config.toml
model = "autoregressive pixel model"
image_size = 16
norm_position = "res_post"
init = "lecun_normal"
optimizer = "soap"
beta2 = 0.99
adamw_weight_decay_other_params = 0.05
Rows from block 5 of a small autoregressive pixel model, named by matrix and row number. Rows with one number belong to one neuron. Each number is 128 + 32 x the weight over its row's rms, rounded and kept within 0 to 255. All counts start at 0. Numbers have three digits each.
After each neuron's rows are labels from the 100 images, of 14976, where the neuron reaches its largest size: "top examples" is what is common among them. Only what is clearly more common there than usual is listed. The data: microscope photos of single blood and bone marrow cells. In brackets: how many of the 100, against the usual share in percent.
# gate: MLP gate (model.blocks.5.mlp.gate.weight, 672x256), inputs 208-255
# fc1: MLP up (model.blocks.5.mlp.fc1.weight, 672x256), inputs 208-255
# fc2: MLP down (model.blocks.5.mlp.fc2.weight, 256x672, transposed), outputs 208-255

gate.257:105168124177086136191138111119140109126154113129179200087161180105102095073092139108152135119109125111142141126136140062174148116184162137077103
fc1.257:105171104128081076146139104168123102124097130154127092107158153146121114066126154113156117127129108059182110097153074132158096140127130144112091
fc2.257:070052125148080160179134139166137119140145125077162103122096151136133069097165135105151113112105187152182110119143105135181103141135174095132155
top examples: cell type: plasma cell (42 vs 3.6)

gate.536:068179139145127161137110069158081143152098118216123137126169178127110130131108134065156130075093108142104077110197119152142136128149101139099107
fc1.536:118142095127183116144139154127116125120136034137126161143133177084122134169119045097175131092137127116119097139156134142121158114154094130132152
fc2.536:122134093125157116078077103181125057163105164172051077122162144170128088124087140138133108137132096124150137125114120122182144119117128161118135
top examples: cell type: segmented neutrophil (54 vs 20)

gate.605:113130212168121121115151188158134108149120146111204129098136148130143141123087177107167096162171126093107118063084118172098115158138143164142116
fc1.605:156091151094086104124138095076085142133073122142115114129111171155119102160106153119106122140113131142097156134178157130075138122155109153162116
fc2.605:122158064121153085101154129152115117149113134157102057143179089064132152158077097115133077139101167132071126180122084194061129151082113162123099
top examples: cell type: segmented neutrophil (88 vs 20)

gate.658:137122154140138111170103124169088117150122159167128107139068133111128176106140162166042190159117125190130092114096140120163090162135132137098143
fc1.658:108083107084168100124100121106144125130110179100147047092191136161093155143110128092137127113152126096155083095135117112105140111135097107186049
fc2.658:134120110104118125168124100114120130087101099137112145154185105167063102145116094127152115167123080119163205101130088105163084120157124158135121
top examples: cell type: erythroblast (35 vs 14.3)

gate.372:135118113122109139123181188137158192124163120076133141187152141105146059147148114150136070118094124208165162064145206138131138156118161191129152
fc1.372:155114115093122107131168167089136123075128160124123136152116116076101132148182098165153109142188111134135124122139097093094108098090129170166122
fc2.372:105095117152125115133093198138136119115168079132217137157115127178117159157147154113134093147076121106182081084169091176220159172168157139135156
top examples: cell type: erythroblast (86 vs 14.3)

gate.43:090150187094139129113144122144083106150095179162098137121071144107127161147158104170151106111142064191141165101114206086084165173182118129146128
fc1.43:193110102069065126142113109170110103148145105080223101140107139108099097082119170142121102124132108139141125113087119158144175126079124227057169
fc2.43:150152129119095144162192181152102132182156072114141133073072180153105157059027103110139166155118088096205118087115133163120157162072099156115174
top examples: cell type: proerythroblast (25 vs 1.5)

gate.604:154125133215158131116107133107159132129155105155111139106138110166172127154128123078156115096139112122185147108146161130168135179136135146115156
fc1.604:173149132201177108114109113133115155112129066149104119118113144162127117127085137102139123122140190118168180125140149161120136125115132126158148
fc2.604:114128135116093119084087163206124075170171199090119169100092120131073090144097135118155180128185126126091055180041150124102166140131181083126158
top examples: cell type: lymphocyte (43 vs 15.3)

gate.622:149172176095144109173136106143088154127154119143187168142108131178101080075122078101128142161161071122107151179153101051101123142137142136122128
fc1.622:171142148098168058187140146090065129145111173182166141125109097114052135105158110124060099181220123141151158085146058154151138121105164137076091
fc2.622:111084190131144106077159052097144137103126133088075113161145116139175088140096136153156106117177127115157090105099175152087137113116161119137174
top examples: cell type: segmented neutrophil (51 vs 20)

gate.273:139149147084130153103109115156124114153134131076148064115111095135122105147130155110133121136123162082084143159113124141107162098110129090046124
fc1.273:155129139091157108127120109202134167067089108134149103131107198135106127137160106143159153132143109101190109177133129127126141162174110103154117
fc2.273:129127120170056179125169111083104090144140138134125169130136107120172092122120133126135154170068141160121130103113127106146114071093088161074107
top examples: smear: peripheral blood (72 vs 16.2)

gate.152:160139120178092119130105188141163122149112207136086117103098116095023133134150086099130101077127134088098146152079166111137190120162143118147126
fc1.152:131142162126125084189144118064137103167158090078141101079126104145156110101158069153143140151138146107140127094134087097103111093103039093139170
fc2.152:160144125110124152140113148114137106156177169176167137177124101163141148158125155077128164142114130126122093094091143151178198119148159157142095
top examples: cell type: plasma cell (27 vs 3.6); cell type: proerythroblast (26 vs 1.5)

gate.313:096151131103028121120126066108161069129075137090076130096152196077124168110156156126107138102141160156174150149117107084119114107164160157156078
fc1.313:117116165190157124146127097163121113121093111117107197118165145110159136104147146097099127152146168145143151123136137112119147122156084181115133
fc2.313:121183093093099118148106198059068067097087116134105107167147070140127127118087173097168114145155120119125154160088108140180190122148134082106123
top examples: cell type: lymphocyte (38 vs 15.3)

gate.278:109142181120138168072168060108133101110099113129150131142188088201148105097144120140083073119143101099116171088172110181139151140149128151119147
fc1.278:174150090145061107187108118155131179128169230103138150117120139131096177118112120153131126145145123170111126154080088095133151146158153127107122
fc2.278:089169133151182182072189057132112120110099096145184100122083142142158039161119144144061094089096137095144110090155079140130088112091104135166078
top examples: cell type: proerythroblast (48 vs 1.5)

gate.488:104067148125137127092074166106104129174115123115153102149125138165143097110135108147147175118063120127151146163087165194106114175131062136118107
fc1.488:114099132131149090179139154156105107152144101110129184110118140148101123127121080140130158152117125106100176180162125076103162107145153166107148
fc2.488:075135123142136097166121111101155094058143085119082095141140108143181169124131139104116093118103119122154105082152095144147102141146156149178154
top examples: cell type: artefact (30 vs 9.8)

gate.435:202173146156069176145106124140090065193081162126120108083049155165110114059142140123148129129106119134155138144172132124115089167141122175130146
fc1.435:179144149155099175129151148124105127191096159141102059107113144174123085117185142093122132191137162144104146147108137130101097148147096163092142
fc2.435:112070121156078152094122134088127132076163137110123127055114144116122143156130151143101202102124099109148106151094119118147136090157111170119125
top examples: cell type: erythroblast (40 vs 14.3)

gate.366:158155108156150114163110112155144086139162164115063133183086145171152153106097145132144084124057000132121129108141129117108093131081147100086137
fc1.366:139157112095125162115104126027076120107158143143207170103137124063090096151139101100095109121191206102110143168114096169133141130191112124117153
fc2.366:093184138178101153145148147146198139126105056058175144150053142173195121147153103118120112109180091150107121111115157137146110108092149176131091
top examples: cell type: blast (26 vs 6.1)

gate.150:165087153114098158117179117088195122098188136148095102135134076127082145142112108126101125136131102101095106069126115138160141134118127144122110
fc1.150:087134120089148118166125125177170122137118087080145144168189160168151158105119173139130131068159169130152128148083087133105109136173096171188093
fc2.150:118192166201146172114155167099146125118154192165118110124032124101149074143199125129110148153150190127103112094098129117172142123106165163152192
top examples: cell type: blast (28 vs 6.1)

gate.632:144110097159177088092144135081179141152150141109153117133120086146204143121184061158129099145101135032081149077121127235138105126093142154085099
fc1.632:108076116111103059080171116101140133131136110083136120182126108118147165153141068146129162109130138134107155129134091233130185128130062137170167
fc2.632:113126131156145137168120145124057132129140069128102099079155157113193108086125176127111145072132157139168134157133115121128216141211160148152145
top examples: cell type: blast (33 vs 6.1)

gate.323:110108163090165107075145175120159155137107157114114147133159052142191168131105115122136069146109131096092065136118106130142137125089145109123143
fc1.323:121163100164089141139175100142120104167101120184118114157091174127098193137117118149118121122069140151104159113117106159177151097107138124102175
fc2.323:115119113100151066086073111141138143122163081085111143097130113141076142142116095084088152147139151111156084119116117071101110162144108110159117
top examples: cell type: blast (25 vs 6.1)

gate.5:131145113187167141125093155132120141059113097116097148113091188194133121113160109152123137104159134153158103149139119107058140171139188105119086
fc1.5:099090108117160120121135152124126149148127098161125106073145127143120110150100117090123111100208149105157135130125144121075140147144078155183026
fc2.5:180171110151127110124125102174076137104127157126162171212124169069101142081149141129150158150087160145067162068104148066126070122130173115116166
top examples: cell type: lymphocyte (34 vs 15.3)

gate.574:122094093102066146073055094137145170120119103157056078130153152075072090085105100183158140189133121103113131160082222088158151148157115144122117
fc1.574:091144144126123133139114108151114133093173151205080117128156158139201147073120115104158092140075178080148113108100166171166095129086129112140061
fc2.574:127146049166149100179140130133086084118164145112115081104184070077129178106135183153129177110091197127104163166132092096084107113128144114113125
top examples: cell type: band neutrophil (30 vs 5.6)

gate.344:151145127158119146129149100136149195127077163196116207149136125158158072132111149119104113129061169113134143117129147100132157039086156150106104
fc1.344:121096107062171177110105101159192100118173123098114136130166133172099119135098130104172207108134108139143112104100165113159119211152156152143124
fc2.344:141073138140076130164170099134168218094135179144150141126118174074181146121102125131159090156154144160165162129122144133159122120114075105104178
top examples: cell type: proerythroblast (26 vs 1.5)

gate.237:098159080125149113233170135144144092083145089090114141189115115152161129082163116095107122144132098121164112152143139138138128084105140126108171
fc1.237:139135137122086117161126141145192185125110103168076109144104156180154141172135142105118135148128132133151088165119162133119130137149140154133133
fc2.237:139156094105133148118091096139088100095117137136172055086092109118069139137189138154099130155128150163142149112161055096098097103101087171131098
top examples: cell type: lymphocyte (39 vs 15.3)

gate.448:176134123134104179086124154167123064152106147184129101136109143102123113146181108188152147172133105148182131111151136141146173131153127117096097
fc1.448:123128102151117134147114185124161151075193152150185175129077145175119112163158070076148106142141124145095164117093157135099210084134169068156161
fc2.448:127099105129171172110155093121137121152072125185189103111126113132077154154137165122135168133126171117148134149121176136134155192079133081159115
top examples: cell type: erythroblast (42 vs 14.3)

gate.557:135144147209111101127084116146140123134105128098116199116156177150183123171105109095140185167132148154145142155125126131162118172146112111129110
fc1.557:170031123092146146096116097119151106159170130074150132194139124098110087165134075136134079108101111134113115114153112157109057080151082152097128
fc2.557:065134155141111132166106156134154126055108142134138131064114149141102095146094081094155119204153064071102114178135123101187143139105099106173113
top examples: cell type: blast (31 vs 6.1)

gate.96:140108084122109143108099107142167113129141100134193163191075118180150109174102180131081120123117137146105098101095105201187083160131129164148115
fc1.96:149124123149098122102099056107058111159115114072125116096056117142091101153134142108062135119127087180134079094160114165168115122124179119158120
fc2.96:124175189111161146065134157101146172071128055145121183087215110119197188065131123132151129140136108099117123117155063075063077112164109128089166
top examples: cell type: plasma cell (32 vs 3.6)

gate.374:119141171176150132133179158075149148132151084168113176123075167114113145116148101095110114112136114128108149156127162126075114079077036162109178
fc1.374:148166121126125072101157125161091124154159189166173120110157155142182136112118108133099123123159077185114110145103059201162134132089145113137125
fc2.374:164090125144184113133136115102153168136102161095056151152169127086105128118152137113073136150120187112207172134119132143104059113090093148066159
top examples: cell type: artefact (59 vs 9.8)

gate.500:147106110151192122123085182159124173167149156156133131140128205162166141098072134126124148110101123130087137126154059116139112112185147128123113
fc1.500:191122145133143105142081120121153158128098131144094157128121137135190174143154121101167099168127141123125149137160129154161142141097181146121101
fc2.500:128143114100115129092154104086141075133119096159130058178141115187097102097109122110101102131104102148139101154051150087088174110152085092099128
top examples: cell type: lymphocyte (57 vs 15.3)

gate.354:108114117083125137115141131158146131149088074133123169093099140147155142109153146050136156193076139138088127113158127157171129133087143060132086
fc1.354:157135094176081124184099126074186127084106217132141171138135167125148067094105142117131110134149134173105128132074117117078131156146180139104165
fc2.354:139099154106163097090153135114123096094150134176122102119131096161123162120070184112141109123122129110103156135142129135134128106193133083101147
top examples: cell type: lymphocyte (37 vs 15.3)

gate.434:045122179140159120138199131134140114148123135085116106205176124111184119145117136161041143139129150158142099117113159127149081135128091121119190
fc1.434:170138103072138085148027109156118173138177161152174102106081132101122153113087135108140149127152084185108115152165057215142090134164130121131099
fc2.434:163146121106113103129199126121109130125107103099106096149117145104119112149108156053105123067106175137118108070120134159131121057129130102124152
top examples: cell type: plasma cell (42 vs 3.6)

gate.558:138174105084083128157125113167129120136159124169154129121094102098157102102115173125099128165087152170119208099118121140131106132055132191148092
fc1.558:106066161122141173149122179166109134141101129153108131128139126147107165145114076124103116134126162185060099161188080213132187136164118061180158
fc2.558:113139176137130129178166106173122085145075149093142147101087109121126156139149120172111138169085122084132092134132115132160123145127110098139176
top examples: cell type: segmented neutrophil (43 vs 20)

gate.636:073138153103122128126156123096118071142197158126168130089083086128124157137144135187183089102168122131149084113115164082155125109165089127081056
fc1.636:154100088154182087141129132099145126139102102094092122133155139136111129128141143125083150097009111060149152089120102155086133162116130058181179
fc2.636:144185126090091100102175155078138158123139153107152174094123088174108131128078129133172083139122107145075121122129113137102154132152046159092111
top examples: cell type: proerythroblast (34 vs 1.5)

gate.112:068148167189117085130097126135151120115133060106137167127108163108147126112095116021079124137177087129149196119150082142169152116146132125145124
fc1.112:113096106134174133065127182164117135074192113134161175140114150124135174124182090122141058131149133161146137121162116082122109162152106163136126
fc2.112:141154175144075123188084147086108155104128075160122111118097096112134096114079116067124174215124131095192169086134181121132102137114166056067107
top examples: cell type: lymphocyte (42 vs 15.3)

gate.479:111166139204142141138122156146150136123114153151075158078106150072121068160101133081115151202136144149153209141157167140131119098175120148134142
fc1.479:135129072071113093124174158155110117104139154064202144161139093110090146169129051116149131069185147153167136191156146112114180116147131135099052
fc2.479:157172113088111132117199090175153112141106104057101138074120145167085127126081136121138116145109137149120090225059172136093133097111091170107082
top examples: cell type: lymphocyte (79 vs 15.3)

gate.260:123093140077174100097099110114093117102060072112083136123117120142118137112210129120093164149153140137106109104170147124144164081180111189125154
fc1.260:148137095106154087187141094154179084098151133134133132109162154184101124070069145139146132112116086126154149165210089132182086154108107157076160
fc2.260:145109122098117109045126146140183164085137093126142177125121097111134166103189150195122118139117176133118127169105131108079157163154164118127092
top examples: smear: peripheral blood (99 vs 16.2); cell type: platelet (45 vs 1.1)

gate.337:137147140122110167181157066131074113142129151137213161134177077110132171151170161133113082079142097132131094110127171152134122149138186108089097
fc1.337:153079097160155161146166088178076121124178096150086070159118181115181128191111086140147083145110162051125181136116107112143172146120144164083132
fc2.337:149169176104121118110091180118151040143096105066146145085131077110072117086132196093157172078168166179117083135115142156121085140092169138106103
top examples: cell type: band neutrophil (29 vs 5.6)

gate.418:115078110122186116135132128139156147136100083087164130193117168132178141143139147180114143167085081140161111088124113145095166128152103126162131
fc1.418:116111147128117124144120138105198149233088110121157089168148163129168147103139071122145129127114130163170112106136126112117189112129114124150153
fc2.418:100113153101167201125114121141101093083126141140148145125097149095078160132125098117094071137159120164155098147134184157098080138131067119138132
top examples: cell type: erythroblast (42 vs 14.3)

gate.331:197103161158168104082100122129116116125155086194126126128074065086158126131148087106131139056137134131123120106141133152111178083125159147173161
fc1.331:165160100162178164081163058116083104152139143133116147156078117093155114089101152123141159083129108122115135138180161149138135074102142115106200
fc2.331:081134158136129184136157198139127191103117148098124116143144107199087125174117099159101089197124129129128109140133153120145081138118099132169114
top examples: cell type: segmented neutrophil (72 vs 20)

gate.629:099140148182160110169133138147110144160180156094153197107177077134108156107123121155123121129122176082145090123074116146090129068094110112150140
fc1.629:104144075162074110057102104115089108111095116159135167084089112137130184141109158144185091152149092178116143101166120109074103132111127137069155
fc2.629:112094154136196146143125171104133163132146148120152098142102119090149153109094149103099071108069055101135129127073151049169132065131141066109155
top examples: cell type: eosinophil (26 vs 4.2)

gate.296:091066170186156121113099116102164167161139094119139162178097125118149127105095132087132068138158165194160150162171081133131113120139090149130174
fc1.296:081055163088107119156146159140131076130131089056148159118080124114151136170126161083172162146133143097121165152130196138128158065108097117147188
fc2.296:153198132156180134130125101089137172105094143169122133122138127121129119088123139137100097117100123133171068176145104116083153154136084169089094
top examples: cell type: segmented neutrophil (47 vs 20)

gate.367:127075129085155107130136047131098172162060147132084105134117118118120140131110170123108111114182163136154117147070139066118156118067088089154116
fc1.367:157159161136031150116085144105175103052172100124202127117141198151099136119104057104122127109103081112122128054185127162145132180183162181141101
fc2.367:068142076164167095091089132136081169173096162150114118194118176127130129102107110129051184135141092067142194149139118139121185136099108097143197
top examples: cell type: band neutrophil (33 vs 5.6)

gate.603:160103082158139113151091172131071155065122067113133125131134116090076120170100130088121098113180125133145123190106145099147120142105121131103126
fc1.603:172130118088083151150142216105175094152138178149185132093086150121082157151149093146141062113146176106111096092086119182144129153157122150164126
fc2.603:142114140134199129181139143119074202120131117076143150148140089138092136176130151178110116089071175182120109164174124148098138155161118157083157
top examples: cell type: segmented neutrophil (86 vs 20)

gate.549:103090087101135086140134210103122095121097132148115175161136179132147147136109081146084138163173099050063114158115136137117097104134099119133087
fc1.549:058134102097137126106118104105110125125091151156122145143158104161094185196047175151134098135137134103082094130181156107152168117140148075104020
fc2.549:118112135128139116118128119124136164119181110085137142103128114153148130083173117094163163096134086155143113114112094047170177227099108102119172
top examples: smear: peripheral blood (84 vs 16.2)

gate.139:166104114140134100160132117122102167119183085121146165140131105167156123090115091167193142164123123101165135048134146142109144191171126166141167
fc1.139:163101143189145089106070132077181183116127086129132131115164160114196116103106108125135128135135155120156087055090135166193187197172062144112139
fc2.139:083136106053108177182154129123106103170109114167168115153133135082081177124155092125115106118083142108151149169141147122102102103087149133152162
top examples: cell type: platelet (71 vs 1.1); smear: peripheral blood (71 vs 16.2)

gate.61:121166192148120147094133163174132127113171138086095164171148151099139152136170105112102138177142127081181184120134097098088110130169077107109212
fc1.61:085147202137128155059110098105174176169134183110056139181122106097182161139163117107110155159096114137184154081148147112084114169157159127148211
fc2.61:120102107144149136101112116149168136201094112142134140082171051134132131069171118095102093137090141127148139169102139129077127163081197105210130
top examples: cell type: platelet (95 vs 1.1); smear: peripheral blood (95 vs 16.2)

gate.361:103117119077104110115079084115099092158112205129147103142122156127092155092198191138134177133115106157185156163127147117232163152152170098108160
fc1.361:177135135134131143163063160124144168068158099126139143115043083115131178130110202099115177146129076151174120153145096175132054122142100130149118
fc2.361:130131146077157081147103131151093128129151145108106153126156163197168100102137162148076082169107149109146130133134150112149204136108162146083149
top examples: cell type: lymphocyte (34 vs 15.3)

gate.80:137118156169139122113099116092142151136145168126104156150121087084082092089128143132135136077168133105087101092164125101135134143133118151136119
fc1.80:135139118102060172101133137122127170119136087081149110082215138094145156091120131085156116133075077170105085156127144129135126150135132110163101
fc2.80:114111133127155126081092122045119163118159127142108090123118165094130147172137122118135104142119117105097100126067118132153158116111119142156084
top examples: cell type: segmented neutrophil (88 vs 20)

gate.451:180120097118096126112166152174136168100172160147074121140135168176098177145144070116126164153164142130130174169132127162142110167126115118145149
fc1.451:169142115105103119128168123171132119147128139196122091102161171149129181109109087109143123122064130120154135124135145155130116209154135102081134
fc2.451:069108155171134176086092120094120138149106110077104121129103039105112067156122152151101145061138155106105120095089143085113156077112102131130128
top examples: cell type: promyelocyte (50 vs 6.4)

gate.324:156154170143109104152179166081154069133096140135110156107067171164139170163096166171160171148149162154135100124128179122096060109148123090185104
fc1.324:152141125078075081127099155125156111124110179152142117154154089109164098139147102082131060155102118144111120130096123107109167095109170184122114
fc2.324:125147143161155115144189099101110076131149089113127155086077206174110144120089172166143200164193118101141146122153088144126069142165121032156131
top examples: cell type: promyelocyte (33 vs 6.4)

gate.263:097118186141114143120143111155120071158132145113119163129131083125121186183136145130095116156106133136157128121141106140078105115198095172148158
fc1.263:151104049092157144151108150228129125104161135143216079094086078160096083100113129135138088089123124130086155153136181125097136089134136128108094
fc2.263:107121220121108109106177146120125119128170083084077143114076135162153155091125203128067112179155073115167177108124055155093181134193104195170167
top examples: cell type: plasma cell (31 vs 3.6)

gate.379:091126121109104107161124152119188129174176198180143140084141105080149094126094057105132086046140098098099157153121101125098145112166114122143075
fc1.379:139152044074070079137116125132190126057122069129127129189072160122150166136139164127095093155156139129184073043137147164128105152098107162062062
fc2.379:134091165131142167087115156123112150154134188163113118115131116142076132148117172151091130175139101114105160122158113103143096116116164093148131
top examples: cell type: eosinophil (25 vs 4.2)

gate.268:133108188113189155118158137143071081119057090144159085066145161083046119194200155138143076177126175165097168138094165158111200139120103099083130
fc1.268:156086188101167105130167132111123125148095166154105147081182153157117118182188147160127107069115162135109136149105117150120115202129127126123082
fc2.268:138112141170136117114101107109152132111163157186121176211165122092195190117070142118085091106124138176121085116115150049164077103116118124144083
top examples: cell type: blast (27 vs 6.1); cell type: promyelocyte (26 vs 6.4)

gate.109:134137157120154139125076142138060113167118084135139121167136078113182120101118178165145148096199079140120103167182118124129136168053154139131154
fc1.109:115128163112104157152120159152135101178067097097144139153083098069134102103115113117135136165109190127142140143113144081111114092154119170187145
fc2.109:066133094110171068147148141095130151140118125147114080108114141171061117207109162201139123104167129123106127129140151190115138131150084079111067
top examples: cell type: segmented neutrophil (53 vs 20)

gate.181:067138138197104192105153120128127102154117137131083148156119145152197125178180168175090150161097132135127162109084100135104090154118080099099203
fc1.181:161098109094141067191097170092180137118072115121177057093104142143093144134128133074160142107125158083083137120118124145118077122111106163124076
fc2.181:145101145149127094059161121123161123097179105156120143187186156147145113104112151118127082057090128147082147097137119120125097086085128138149125
top examples: cell type: plasma cell (35 vs 3.6)